Rows from block 8, named by matrix and row number. Each number is 500 + 25 x the weight over its row's rms, rounded and kept within 0 to 999. All counts start at 0. Numbers have three digits each. After the name is the row's rms in percent of the matrix's.
# pw1: token mixer expand (model.blocks.8.mixer.pw1.weight, 640x320), inputs 64-127
pw1.165 093:519502526462468516506482501530523539528459456518513544489487477515511497538456491478500533471483496488518505469542492517441514532479502510511464456512448523482477528507522517500504511502490514
pw1.166 097:506493493519522509500510474522505541511511493454478493465564504528497507508471542504515486501482460500500487500515437524498537542503457479551486549466468497496489472454488451499486474482480490
pw1.167 102:504478485473482505491475506493506491435534561494512513504527493527464468458511525482480480519491497492543532496458449520537544507532480490520478478464529517503523514504475518523524483487466487
pw1.168 093:484513482531452485465453465483522505474485512481480522501500512530481505471493465508518527481485514487466486493557489552483483469534472482482490519516531518513485517526540489509494496533521496
pw1.169 105:477546464490528503493517489554502495515513477474539503517527458501476477464520480485548528499517493495462489495522494512499546528498434488503533475500520447541532514469513505517436519489462495
pw1.170 103:500512470498521428501442477518495454527505505456497503540514528442446480471485474440503539475492515499511463519481516523500477497511490501504480514549499512531517500541500530512506468455500447
pw1.171 101:522516464509507466534506484503486490526507505460530553491502511494455485438507472461527506460491448494525467504533472536480508465476480490521531514504516455531480483517469504530489497522477517
pw1.172 103:492528536523528524509523504526502467502493538471525518484526499504482476507483487413481431541463482520506458537480457530508519518487516524554556490541504497491491476521498506489511504470507525
pw1.173 096:495517500445502431485532510482466457501475479505508512520502465485538529519505511531502531516458442504501503501416528512474541486495526472493544497483456510555498457525542541525486537477502483
pw1.174 095:489489515475473506516480505531496535482527494490488486525509498512469470497498504510524492463462487494491527469519517551442513522455499493501472557492527534535507515481523498498505497493522491
pw1.175 094:488476466514480468483466525449491451468513505507494531501498547492537496480514489490490481500481506497511463482554525472493488494497543504462521455550511522484494510518498521509449507470480483
pw1.176 103:485519496532486492506517439492504548537525506504452533516509493486492488476504459499506494482538531529518503484475468499496503456541487470486478568527518495504502468480538557501511491484576495
pw1.177 105:470516484469473522501493523514493492511553504497500529472460464475528494458496470480514533508485512522514504515455517504503526525458454519485492477489487473527493476506528512523498504490527478
pw1.178 101:526508460484502504511507463511527489549497489496461486497510488464525457447485501475506505483468470460470495519458538508483516444546442472492491522493546496509522501468453483517525488511540496
pw1.179 105:482526521507536508495458485471503502505465497480501510498480496507510514473471484502511445482501502521484482525488520569481515513519534470501525519540493503506480503499495562489505545470501524
pw1.180 098:473526478505511453522508491502491461502483517582533524497492472498484501513541464501520527473503524480480485507449479526518486474511483524441491524520501521506478525532485541497518526521512497
pw1.181 104:487487522434518508485492497481546490477470550544503546480502502501501472512469525499495464515529530538515466494537546502494545498517489481507456469531539508463534518512540507523445482456520519
pw1.182 106:494505481532511478497528494486494508500535495512471486467507489492478519497553507488514496475509490489517469550459502488473497499513451477518508544476561496479497519462496488504504495457516511
pw1.183 096:481524537476486459538498498472514505515510512487560481474478474469451519467545494521534509532518513533554503554441491524490517492518486470511475522466521458479528468558510502544486504503526496
pw1.184 100:515530522436517533495452489523478496472491463518457542452469492547514479512522517517498505504505503534497502479487506510474527517487488532491519477515513513553495508541480513533491516523533512
pw1.185 103:498497552504512485494467488501472492436559494487444528476490507500474479464543497513512501502510514497484486527433519494537523457490502524495481489532494523504501475496496525483512495510502514
pw1.186 100:454526488491503504522460465422521475447465523544489516527468504543486500466472484522542476518468503545525504492498487458459480534498535503519534498584464482451491464532517503541494548484469500
pw1.187 101:487487521500467520473565518534520485514520526540506501486505523486557530510498521533508470538474484487496486515451524485532543429486505506501453462496526509487557510492484532512496485466523482
pw1.188 099:509510510454505548489553533498510511530546551520572543536508528490527492505471497456490495515481447529525490527447495476511528498478493483536527516493489507499479480499522514463496556515513538
pw1.189 098:484494505471474513550500503514505508529524485516530507492496462526470503468480514515534493504463474480515504486516475561475494492476530481475512509518528446486514510510475478526517490498460476
pw1.190 101:502502483482515489524506450515529493462526506486505475535483520494520511471537505505520531467477483472514470554521480543503494484513454516493499503496513502524497475513510512521495510514493506
pw1.191 100:483497453457491531490501490510518479462523515493523477500512467495498525493530479482552504490434516541509531480458467536530549508449519478554497548501480521512501503502528501525515533492504479
pw1.192 096:448506528485477540458470466472488525511491521498458476486536490496466477529533518515462496508509476527486481570457525534534531434518494504515470531490558488440522542532522528508526460482482496
pw1.193 097:495470509564502509512564504489501520505509529502523494415462485510465491510499466469501461464508515487517513511524513540479528496513486497497482488510497508505555545574535499471483498495524497
pw1.194 103:490515503511554564511524475479527493490484499454464486492485492496476496485523464470500511453462498530549506501446461511500467495514511488505483507469486509519513514522467488496503492496523474
pw1.195 095:538493446486519504525508479515516515525532463473524500493501481489526492497441549482506503507500456495454498511446497540526484479484491465490481481527512514523507472469491509474468548512524488
pw1.196 099:537480544512522531480495507530469518503509531500533525449500504501517510529480484462476505550462470532522466552489512532506509541475498521516457495523533487469494493522472538485463473473509557
pw1.197 098:495527492498525473529492460538545534536489496489536462510541485451513526502483469495513483519539506484456479466534507560509447471472448485474522495457526446469502467512526460494460534496494500
pw1.198 102:500566435490538503481482510474498511480510477548508552514453507526499464534529455483502532504501492453474514520470523492494487503467476500448457504486462468516494490496493511517495554507521458
pw1.199 099:516496485468491517480510499533496499480487536474499523492475480466479512537509488529478466477521471482561504510502486549500493479500524487476559490503500489489514480514508483468500495481524490
pw1.200 106:462499511498546502486523496510483516523525533534503471473464479516482499477502513502541517489489538543524471533536520516511547467504517502507484474502529476483520490546552523516467504505525474
pw1.201 102:512498525481502525507505503508500490518549491540500475473483477450468488493574459470488508508528513482510463500478527525511490476472506523487506498463527486471522500526489492494485468486556485
pw1.202 100:495482506508519505468518488561489456513499532483524537501522480491541501521483508444465467478475487480519485506495525522465476513480506458488514476508479488515513466482496528491558516509506493
pw1.203 097:477493528509503491548468472448511480500511510493502499500469470500527482461463484508523435452543559504524496489543483535443505512483527504491531444493465493472498495514487486512450466476556520
pw1.204 102:511507482499514507482493517490489476463522489480455479516485473480471566492526520503553442511481441505585458486480509504509508495454523492501562457510506485520529475509431499521475487474527456
pw1.205 098:487485567463511466496498491498488494489531514468473506541481506539456484507532472492509518508520487498516518532485477474431507450484482519493477517488516458551535478518503494505468487476540512
pw1.206 096:537506557449514537504508512534557485533536500439481493513486473476486465508538504469491462428510518441483514480445470521547498511481508509484463524488511466508521518514463472506532484530504444
pw1.207 102:417492499499485452488512533472500509473529519524491498547498473493540488490526517508521521520532527507479478547533543493515531502530507514498523525442535501525492499515507486491475553502497535
pw1.208 107:515528472460492461520519472516485541501490487507475506541531479472486528485493443516539506496477503460467505489493486516526533484471491511445490490565501514519525529507509523516538504516553515
pw1.209 106:493500495483497526509532468505506534484526488456498485511524537503520535529541497531468492515525489506511506548460502476515509481516521520521485525455511471443516502464503466486452497542470498
pw1.210 102:506508552507519484478498500501512481477525541479459525509454503523476493451468474473507481461497505449499521491542542539483491536460504535493513519516489491480449472485560492477501491450515528
pw1.211 101:457495515529505471549513485460514486523488492490520480536505481508502477462529503466511501487472515508507502528494465495488526509522501527510494517454562463502535497523512514528531519525522486
pw1.212 098:500495448496492471541491493485528548461493504528472479507519490476540485495478492524508535513496460502499493547497515498504533509523495476515496506499511489505449504532470513551527520527556498
pw1.213 104:490509488506550466498471431472484503489472531501491542515460543501534522519490538477513476476497490465458494491528506493483496485497540508502526461539529475516509489498508504493511519456505507
pw1.214 099:456515483478504482502496484537491509503525511511511502510477485483507533508481450488524524469505484520515503465496522505511522479469484437495541488496474498520503498499502501499436526475505494
pw1.215 091:509486495526521512489488478491505494458500502506511507496484501483512519515518493472499481509454480474517467521519479546505492495471545527451522481517536503514485503543514519488515477494518541
pw1.216 105:498502476474471457521482483503489515479473460512482524504505473525493526508534494500533492509507539553472461542487514502484514466479506536504537517494534478487535486485495496522460540512543517
pw1.217 100:522493474514468515509523475544524500527526517478480481470500460465491495492511487466509509496513501492524475488524426536518483506515448482540552557489566474512468455488520486475474526519494518
pw1.218 109:520488497524510507504510506448504461503531513457499523544522499507486515497526518473559466470494477543473426516493491547515502480521492526524548486472523469497505471488507518528502516494502508
pw1.219 099:480492520531517499518473436523504513471432477517480481497509517511487471460497468501461474499518511468510496535496464512493493447513506516449470515541517489510499504536481525520510500532509510
pw1.220 101:514503452508529477543488459488504447456493591538526460504533473467473515469449539501532480472467492461494497525525476515536512541505504451504521536544490508484519487505516474520492480525514524
pw1.221 102:465544502520482472536540487471465529490479497501492470530518458493496518505549487508506511514484550506509461504485501492496527545501503473502524507505564500533526545503518514524504488507501494
pw1.222 103:493530495539490535513476521497511553500536518502420510496503499480512471503505491509466464531482516537487492551507505471460566502501506496522464509482512484458529540533489499498517506491555493
pw1.223 107:538528506461491517493505484517497531490467530491497549541507470493442487523508490504491486494460496562497480518517515548534517485474478518480517477528465525509494450469482555523501511500501536
pw1.224 095:505501456494510527519467476545482459474488495479411481507520488476488511484483504474511505485507487530522465481508451515542539476503488523555539505470528521518482483532499481487460471478492512
pw1.225 110:500497468512528536499508508529461497520526501485525510468491508493464478525515467489493463501503480512494498505490508538497528523520524502474560510528480495515509528477534473480492495480511500
pw1.226 095:493497483461543511552448451521485482492525551481476507515504466517473502492464481479510512496484472509523504571478459548522503535502498509518565503515549518486484521534472477561503544525511477
pw1.227 099:470508477470540448523499503523452501499475529491471495498476514521522463508501510473529518467431496561510467507529544511531530501516486488528534509531529493542487485513505514485461499500504525
pw1.228 101:478486474484485522543542473510527503527530551478467464479514533469505541475493457533528451485458479542514517489495500496463542503479510494516484522471505505455543533527513531499538471499483496
pw1.229 105:506475501486480477513504467506531504441545532510492508475511522484511449441499468493521468497470541499566522488480470517501502513539483516496486458493504499514490488465505530467502476503519482
pw1.230 104:444464510474504479485506502531507508515509524534491497530514488514495508499486481498502527496528546498493486501514512468529498483521495537531536506498512507467501476521531519479517514497517531
pw1.231 103:495506488507500538479510509529494538495498565491485512448549489493475491471486472520501467465547502473547499514455462511479507497523464524519520499556490522485459488517474503476490426469515501
pw1.232 095:457520465526500448502447522476487470470507506514474497545484493545476485528525448470482523509476548499524499498554508472477512479515485533469491501490529476531514512510508520469538521476488495
pw1.233 105:497505470516488444489488492494475488513517490500543496479535531474476506448501500475510510500514479537498460524533482516474497509487486487478544509476512526505473479484522492528436491519521520
pw1.234 110:493492516530511471518488457498476481483528492470475482514508546504474490455513477489515492485485485492479503537489518528526566515520513514500528496517540469459512448499455503514490477515475485
pw1.235 100:475501529499520529505528492496458476521535493454480473514488559494440496496500497479498508499511510546530464511467492482504518491487527529485509471512495501499509506489481551497490478495533539
pw1.236 105:460522524463523421552501500540511509474515523509533511472476509476485464502481445501493492514514532510511470495469519525490512516487462535513501551509484480515454461512467497506480535471478487
pw1.237 101:524498500448500492507538456515529494525535490506504491474478481479513519491508543511530489448499478532507461577512520538484506515509481499497473519526519490572514510522536497522483501512523524
pw1.238 102:520504499476497505515484496490481502458521549516516485459530484511523496516480523497532488487478478500477497476474439503480508543488527518518435528496492514501465519510518482471498534522471519
pw1.239 100:499509542500514466499511473514544522509499510531443495519527495470521441484476492496491514495493480498466511500515494498462484529488468482475451526542495491521505509450463467472488524517521482
pw1.240 101:514492515488503503519482484494500531498488529523511507500486492489538473496514501475430471551439549488511487499499503493551495518462533533506502503533501513474559485527512501514480519483464502
pw1.241 103:429521496484548517542457438500510530499516490520498486484502514460512491510480464476495487488494515495490516521471471548479528484477476474501473484508498494557538426462450540522449525463482505
pw1.242 099:465521494478468515474529496486512510519508568521471497456498497539508499506473473503511472484528498553502516504536514487434519463485520491488482549503545484480512482495525486497429518503546520
pw1.243 097:441531510475506493471511485487539489504494500503529526481500517456487432544553507492483497516508463486485509523485475513477512525528481436480480537471530451537509490538529499486526522477522477
pw1.244 098:533466526519534506505488499539521484486484496524497540520511506527494451477498472475475475505452491508524524481495508458495534496484477526468447512492503495483534518497467518500520518499527472
pw1.245 103:506485494532512499481524460467542545488494505546465487505531567528502451457485514510472477482472529542499474512505524502464538481506457450493485520513534491501510488475453499488455522502482476
pw1.246 094:534516456458513489459453527508482438517518519469476518497507486481435491497521430528505531468512465543491482515473504513477512500499468476513516517508514472517464495501525482478531493514487510
pw1.247 098:511473528436531444523500515542534567516547499508531471489528491483467487484511476490504487488513490454533487504492472519525533536474503559501499519480500532486466526540499477521492482530486461
pw1.248 096:485522462477463486492499510520481450494510492518504515507503461514504484506530488544517532503467511506533465493513517502505506533486532495492509529474504455543525485488537477505504535475491530
pw1.249 099:469468467492482441459533529501466501489518478500490550531532473519476473510562504470488526501524532500519482485506513473500526533490506507492487488462492524494510521517488485487482508483494493
pw1.250 095:510514469546452505517501529486510468466499551502546483444457480531473505500490471468497484500495513517538465461517462508463505555456515458502498474502488472507461520536523529497485522473499495
pw1.251 094:471522524531503501502465487511489517513476457455497510484457502483466470500527480542451516499492496489539461566453500521499544492490515512476453488493520511499522520474490523503488504491516480
pw1.252 098:488501497481538474522513515482487517527487473524545513483476487498486466458496509452505512508495519507493470507521486521501487437462517481531516514493501455522490484538467531525465516482497511
pw1.253 108:462504507515489462516548519473486540526546494472453487472511489487502502477501503473507480478477539513529519509488514494510511512516499486514498500517518493520495484492513484518502490494508512
pw1.254 097:505510500529523485496487507450493533509535550499492502504532569505521473482477490495541492490463497528558459521503496515509531528472483491525543537485478444524499480478514485506472483501499517
pw1.255 109:507553520485489456527502465469469522488453464524487489521489510513470470482518506489514530513483501506497507510511461475567497495531485523498466506540494533508498512540479474510478530505501468
pw1.256 101:473520525506536480510509476519463498489498496522488533502463471500500512506549485483506494497474506511494509512492508471491487492487513501491504487505494506483522531478458525512501529509544500
pw1.257 103:518503482517534468492506482489486447523476517479539524503502524523486450451490452460527499483482492504527470524502528520500516485496489487526516518495473525480504468534506534538435521493470509
pw1.258 099:493494529513489482518508486518507479491461527544483532546505520527490456468446473472475463513444535537495475535559510491510547480507504507505494469541542528490536493501497551540486505487533504
pw1.259 101:505507461501485490484521504542497507461550544505456513490520518491500459505482529510487518480528515496554530527508549498528492521504476479513534507483526523475514470524501486512465511506509511
pw1.260 097:529475573534543474470506489496498511498525553532476559500484528512508484489483517498468488444486465510480469512514527502510490545493460528473535511485481494496517493541481492507518537518488531
pw1.261 095:503531517492494557511502514569516512494499533458514490476507500496499506466491466510524456481520520493484494464508468493503511525454541496481548518513507497474481494520491482493491521516474430
pw1.262 100:472519448501543481478551522512514487495547505524515523544462504474493515520536479495512479451465508498497500474507491504498493525461501527473496551471513505435497509505497495525493529496486478
pw1.263 101:490499527522490473495475470500500497478524507465489520465499526504525496508497515501532497516512528527510490478514494494461522485487488511515500487495495487518513480501520496500483462468504506
pw1.264 094:543477509488496517452555535559491516494571481483532531416506492527475512516534482465525487506517499475474494501488478493496510520502520524546514500502505497433462527494498498438500470497497522
pw1.265 105:483513519501531520477464461520519516482491508492495485510484508521512502513503520465539472507508540500497499487498474515493492499480526471538530475519485501491497453509464519494461487448503525
pw1.266 103:468520539511538474510487449484491531481550530500486530521516486488512490429515477477523501486482520473495484495519498526498505497512475494472500508522449493539486502461541496502512485514480517
pw1.267 100:489500432529521502511502487476502494488513468486540467470517549485519504506496455512517502471512474476464541515489530503469505526447515516473455501472580544500483507521445489526489494491524445
pw1.268 096:489519461467506469538505461521494419461499498511535511496455495491540490495480503470494523514478471521511498523508499513472540500475509459492497483488485483537492486503485486512492513453500480
pw1.269 104:520517521513519534484473507516507467480469529469492497482531506515471461519481418453456476514500503530534491496504495517499480511505460512475541481484554518501461506486491505508491493507476464
pw1.270 099:467497483500488480547497471473530534512518519488468499528536504476489456489482527512454527503491543527532505515515512481519521531512499441516502531493472498461504466506495509524488504482525490
pw1.271 091:512525463481513470459517497523515493488532501539477475509515486538488502442508480514533537509504520472479491506490550493533502489465471484453479527486516531478503457447503500509478488485492530
pw1.272 099:513528509513489536451483483482561511508487500518488476522500451489493522470494500455497476541464510494506525504536461540488515511510486437507532497457521505490532477514534477494533527520556501
pw1.273 099:515522465514502477507502499522477513536492484511505485500517530475496427533494466485489496517456486539462485527529483518475553521508510537468460490536519504498470524511511510532472514479462478
pw1.274 103:502516450537508482516467491516481486481505535535504515518503490511459498461526478466558496513524487508517454521545486543514484486522440512498548528518523532504500495491514523510460527483453508
pw1.275 101:514551476489483453580498476528536498497497515527487488489519446461510475501545501497484476493507532489508467502494525480530487530501454456486523485532491479492538528476524556510492507504535507
pw1.276 101:467514485506505480541480481504487465514484515497497513479486502527467442501499486511501516479456517530508424497493538493474517525498543485489525507517512521512521509514487509471493550503483523
pw1.277 096:467521500452523486548508510458530531472479490502488504494528420488527473454502505504501513506494494539465511489455490489480531491488485525490478535520511466494558543483453540515543516509481460
pw1.278 097:489507503518491482546485507513499444514480473525500526512465531482488507514506496498503494464467509474531498522536500522509538527520499505446531530503491496553513491469508489485536518535514495
pw1.279 097:485520476510471479494465520552539491503462456496460519517507473486502507485465493462509484465471486541519441465496521501458520522513487472478515529525480493538484480490494481489427547442489503
pw1.280 092:507503480519491501517481514534529509489474501486519517536486459479505496474480498501558520501473499537527471525529515505509558495517501488497533553533506506504541508511470488514469538508514502
pw1.281 098:509495479481507512552506494482500506445495495485473479476506494539484529465485521521482481507544436480483478554480435513486513488509511479527479538513488485469533495508462500526506474472485466
pw1.282 100:473486484498508495491488457480476524470511497500490476514529547484504505503503517512516474521512514487518492516484523517474519474534475494508498502512492491503528460498429475546510466449522542
pw1.283 109:480510463497479462477486471465498491463499489564494510513501507454447499451525491517520525457489505491494487516492514522464497543536502522509512511503527500492539500508506519515492519532539534
pw1.284 097:491468485497476472482532456512482480528546457482542528473511520459486465519536498515453496488547481504483503508469507519511487461518489496543475506489505484491528500504496524468489524507498512
pw1.285 106:505490508498499527516479489514541485476545515484490510452536549488462476502489465477514518508549519524529495521567489500512502535529477476523479530524527491514513498488510463508481482508432492
pw1.286 103:484508467494483487548497481487529518499510494489482484475516434449448468474546473478525504531539487498491475492512518543476476480473470462502511516507537495513475491534524498545504477498504501
pw1.287 104:474517533454525463499502463480516506477513481516491493526412506496486498470510502489510499513493469482476519554498527514488541518470483517482460492473530491468522496518492460498475524535517509
pw1.288 106:452515510496539471486519487500470525508528488514508536479456495538472469509500487465520533499452470485527479504496502527496518516509479511498513502459488463520473439504456491488483545470494447
pw1.289 091:529492503492498521477565474509541484495493516524492543556520499544525488456494531495483481481469521463483505495460492526478518520495493512447523546487505517484522528482528527504487495480476487
pw1.290 097:487511502571518562496506440466492543513464532485529490481529506514459494462510504532516465505522509484517478555499477511516462523505484496492525524481487485471458510458499492506476462547480521
pw1.291 097:516475500499585470498540477498518486501514515548519538555496435480523481475485539457533521506523468460456506467477518512490507475516459486484501485537517488477537517527500494496515494489503495
pw1.292 101:476487476525493481507450485510464498503490527470526474514521495514438445485521449450511471472488527553530502502548481533522498532496510477487507482527500504542469479455519516497512523461485520
pw1.293 105:477531493523534506479505457523501546509555495491513541460485513456490512479528496528478497459510502476479533466446478487522503480490485534504508543493503505466504485506486473473512479452491505
pw1.294 099:468501458466469515524484513508508442480535515517507520505480516503459481463534506471532511431486517527497495488538480491443503484488519494495502493493495502491533486509510490525481470484484491
pw1.295 107:440510498530506472496488498471559522455504513529494496454468498496528493467510507488506470451495517477530505497511514521491506493451519463520500518494525478534549487508535491517496511416518459
pw1.296 096:521474476498490533471521514505504505536538482523449503472514508490509481492485502519511514533502499495506456540511537516464520483487486472485459512471574509513529530524496485532487507491511474
pw1.297 096:486541468530518509492480524535489501474534476528483511454468485476504466508538512495513553505499523518536446508492484479489516473511500545517511491512486529526516509515488493510519503477518478
pw1.298 103:508494466451515470498504483505485461487478518479475498502507498482530541482491511482475503527472494551467463490531489521484472493494546478538542530532492470507472460507523505506483511493499494
pw1.299 099:482490469500515502512468490483507505539479497484503491441529466515443515494510471463482520500489434485498487486504492542486493508521492500491508524488505504504508500525545517484546515493536498
pw1.300 099:465569537515495489521502512535501529496550501495512437496509494501504524504474475469471500502458514489535471491485480534497495510498431455482465488481526513546475494489494484515517518448503505
pw1.301 102:453554533441485472509478521490523553482510499528491492521472508497508458492488502465473522509490475499504500544506524496497545507496514476479476498501505482490535510525492535564534512488497502
pw1.302 100:455491512486545522556522470520492475531526493510524464533498512492486483460475453497479498484463490486536496518429470543524475483508474540514544509504513512522448502516509528518489501475513481
pw1.303 108:488509526533517551490513503496452502519512509462493511468518522460474511486528499496486509500503528509513474521500485524458496485449504534519480488475505472504479481480519553509503473490474521
pw1.304 108:486508506532547511516466513463519469471517517494500552536509544540490448496483477526519506477480571500506501493534461516495529495521488544440509539495497501482499512466533523478474514475465489
pw1.305 100:468502515537532529480472539530514474463520522501510505494479498496509529488473472545497505473495458475506524501464518475471518491507507493514489506509491530458484494467518475492470491496484475
pw1.306 099:487501501436509533547522462490537517550496507444515495498489520483460499491490529500470473450514479507487506535476463537477520503516492516521469491509523480458493532515466496504500499509506493
pw1.307 101:525516489496505487502497523504489435493529482531516515496507460492532514485499513490467516486515481538522421500507520501438524495487505471483541500488493487526480515498490511485460555508500489
pw1.308 091:510465524474528536480487504532494512486520517483491524479542470507510502492477516483477463472540524495516494521511469496532509522512530539530477501487522513441496533525511459471520510538490492
pw1.309 103:491531563525482463496504497482531540514511526543488543489532507482539427430477506490522429497503513484502487534481499522477532474500504491469540477508483500472530533496505528493468555485525520
pw1.310 099:518475538488549487492493505465487523503554530502537523477508462518514494478490541515530505502491526467505533510546515515527507503505485458485509531550498503470491506473458472508465489471531469
pw1.311 093:482501508433482459504512496487515473480516486544522535507507501531518504461545512469510515522520517531474501452487497503443509487486496492519507456458477474540498473544489491513516547496523496
pw1.312 102:494516531471505539493479484490480480516511502451441528505494552495498514503532511501520463499474499557523523502493456502495493537489511482497498518509456528530507467471492514509502541498490446
pw1.313 108:476498519461532508513491501506473449484527523504520530504450489492485464465515493475524494481482510463514476505499520510523486515486477498526527534517509490487483477503479519518496502483464469
pw1.314 104:471501516447528447547484488484497479485514509478518492504494514467496489492528485486514503491493558471541542492492453491501497503497486566493494482503500483523508510515451504527520502479525481
pw1.315 099:489470535458498458505550465515480531468551484500481534500525481506525492501579495460512488507505515502507496476504530515513525467495518513483513478486478507522499461540533474504483525489546528
pw1.316 108:504510497518484511500504516487520479522485523499525476424518524479501512524494456447490504501508526505535491537517467493494562485471485516518478500483519462506513505496464515501490505490508493
pw1.317 103:491499536518514493490518521493540492530509543527496532482516542502520498458475516481523492495502498529517502512518521498500494542481457470475521498478448524443518439495528486496488536457514481
pw1.318 104:503499500513503514501523481538553500504556507534503507471504502487466488492482532489489493506513492498491501526458470564463534550505453453537536532478501514434438447522480495504499507482489498
pw1.319 099:409496481499503516513475493442545521436495531507504459486515558534473476477503495483488499517485518545511452497528517493506496472540519455520453575491547490483542431519520494518518499485463514
pw1.320 103:492494475450464458498462493484480464464498484488522524485479489520510488495522502537515497486522505559511448500533493470485503509482519489488471513535501498510514505486539492492479528500506509
pw1.321 099:507514521474525478544537454479470494507514496551509532502501503497481510463524482509456531471462478516495512541461513513468539526514493510510516510488509459524515494507495513472532543515510488
pw1.322 100:478524509475510492482474536500453490489536544492500507471472494471480481523550519442537485498507507538523445496501546477484497562478526531469566507457510490511457487486534483472494512487534491
pw1.323 095:518499470521494482522558491563542463536512472481487500496527496504491453484474476512500421467546514507513438496543491525501534471497490511485503512508539494543494505490484527470489494545466498
pw1.324 097:510505535513517505531516532502531513461479462483477490518550475465526460467520492471482494512508538500500491509490522484497487522459482464493508501517531506496501512505489530509455474518524434
pw1.325 110:543495480447507473485508519501499476504495528522453507497510492512548476526494495491458499524527477541522509510496502521516462534479529494539525474521466518532484494516463489492491507487500490
pw1.326 100:458496508463524452514528510502510517476476519526501492481517481533522506494543493497523491522546492489483487523522527494516484469478484459469495546525505496473510483548501462528503505505485498
pw1.327 104:472503499505469518496481463515512495491464445484496487482509492487518492503496503479521533529482485506492477512456464479526514549494532513533514473561469509534509513465543539494469509507523497
pw1.328 101:509497517531479468547525487550499527529487468494515564439521487468468487512533489456504511469502499514481469531514513505500499517485462512511478527482526484514511506521515562491516513512494513
pw1.329 098:469494484483491462502505454485501470532503469477472514485501557497485490528568477512502518482506486538524462543464538500451536496524523496518526482493506488488476479499482521542521509446521508
pw1.330 102:515456500501543503480509491468510507515500519499487473512476504493505470474465479476456473472496489521504492531473531534505501474479536466509492471505493477524505528507473489536519488532502495
pw1.331 091:506489515447518467507505465520488504500453508485464489526498486485520499503465522499497518498516472531488510535451487499473561454536481471510522515549504501500515457482520505494443546534532529
pw1.332 102:547487524491550501552477505512536467493471461477482494514478472517492492489522442479486489487497471503526529496482514521448471479449509499450517435505496480513489486444461511489476490480525454
pw1.333 090:476483493494525541480519473524472483487555531493552522455489503476482500500508491504482484480502525516540511492464534505509463556461519528469508525496491504506505465423506498486490522478475469
pw1.334 097:450474495497509459503511513503514495484524456562487532539507471498455471487492477480483458500542530446501474493481522527488490446480499478485517511517514518509492487497506504494524535421508490
pw1.335 093:478478539517493484510507522514523501505511509466521499476479544513466452450490499462528467470502522540483523538518520476504503529521486504481536524533538512450528517480449493506472506521508456
pw1.336 106:515491498490516511503528480527483487506510503492491527476515484464451515485494478492516483517479456510509482510462516508470534469523451402460501508479530514507517496491492527487488491503486478
pw1.337 107:497483520499518515513500487466493503469535474436501543496475510524500491463522496484520471469465484506508505481445491501479513506489517533503559516498478483459495465519434505515507489517490469
pw1.338 097:499531506488510488531496459498490482462511506538483546507538495442520466433512478508500481508505486491455509523463479505534510448473486448514488500571446477481510490504460521491485480506487544
pw1.339 098:488507472482508465503494505512477469528503466498476527500460518501481509500529466476554506492482506507460495530487517487490501493492513510472512499510540491482500497518471524530504509495469529
pw1.340 097:536509496486534507479510495499475480525506477499531553503466444528511497476530468484513510511496529523464538493507513503502486517464497525494525496486488504493481510546471522501473537480499486
pw1.341 101:491506537504504548548495455483534516506481495506468504480520522542493450470523487501520500504488499501532492517523472459515502537547476464486488516537553508474518528507498487513527491517514479
pw1.342 096:476494495515500525460464511476507495521524544478486493533454468523497484489498532522487504457507483471519468526535481520516478492509492531500518526504476509510478486511515511472499530518462496
pw1.343 107:482514481495505503490515490509533483485467519528474510489476518495510487470425515526534462466479501560516488525513545505478539502494529473476509541507508498507545484463523533487499496452463514
pw1.344 095:472519517485504505542495472478537504502514497543491533503497508471516483450503491506504512492525521510507473481510510561449530459526513475533517513468508504541546489521481481519517534501503489
pw1.345 101:482522497499478502487466452530501487477469499414509512480533500483441511521514482525498499499483493536493489530484466529495530501484520496520493503497533480459521512528463567488488493511509473
pw1.346 100:505488507547547527541473466510550527509470502503448514530507527482449513494503459478504486514519488493532503499535491491519491487490490485484523491520492476483496489472524467541505506487526509
pw1.347 094:523478503492447516487482523489502417526520470521511511468531474508476517513481537510459507510510477503490524497517481516456481496484529520473503485508499547468461502466485501457509521500486517
pw1.348 107:471520457482480556505508508506475508527487492489472479483480508501469519512490495533496472513515494497479475491491518538504536512480531503485501533458509464494518507513544454511480497491517455
pw1.349 102:461538486523493476519474533494540499464543520529506484506502527491535523454477498511526488468506525492479497529483494480482527501487513495475496451487507521504521511487520477493488529452489533
pw1.350 100:466497533483502521514475488531553546482515505480506534491512533458548507483521490502487488469519490490511488483490507517434553504490521534518483524500500514498501480481518506494499475521497517
pw1.351 096:511508486501474486510552502524496532510454492479495513459480482461453463507536483493463525509505515486512535544478527538482510530508481454502490499501522483509511466516555500509516493511534513
pw1.352 099:481518521526460484502536486485531490508522552547510531483473510534473485484521488489462447474480525533526482498509506491490550495483527511506553478490496536516494493500526494470511500481516517
pw1.353 102:493518516491495487494504517502491460517491527503497473558500506507512508532508481473516475479488557500517490495478513494465591468537482466498482481457491468520513474521506511497465516484487531
pw1.354 100:480558522464500553483499493494492517465548480496516531444450477506478461495525501466489488493497502525492503513498479560488506488482514536507508473494471522493510472532494497468512519466506498
pw1.355 102:526524498467523532514435513490489491511537485527472474512444447501474510489470520456515512507497492493479504496540513500492475527493513523462543508507470470535480534476561432504508513499521436
pw1.356 105:506497527479526508503498482551525550513502501455515528535502519487482474468479478478488496492480512489485516485482481497524516481479498493455482556504498478503518501507450511489509510509464470
pw1.357 096:550510518466533528504491504535519478529469556490526529476454476508471459510533492462544469479493500538516504504529518502509493523429508476480527495551507537501495520527488510450507460490463491
pw1.358 102:490469513494525452479506484539507533477500520448468530476467541513469501522492544507501503504495490442534496524498502494518549499492517505521523515512525525499475476488502472495469469547482490
pw1.359 103:507506503514495512513448503525498476500536503479511485452524517510480467476507446496464515531509491533531437521505532497504553490523514526523511484503513517494460482490524493489453513471500453
pw1.360 101:441493516505497456513540473448522489504507485532484510543513493467541508489525539557536507467487519542497474491468495514484513465532494512510490534477526447487570464522508496531498509471530525
pw1.361 103:494518481541467467485481496517519458454481502501483523471496481500464483468533499433512503479507524531498461487527450553438473471534510442506499501494482459548497482474521539507506507474497469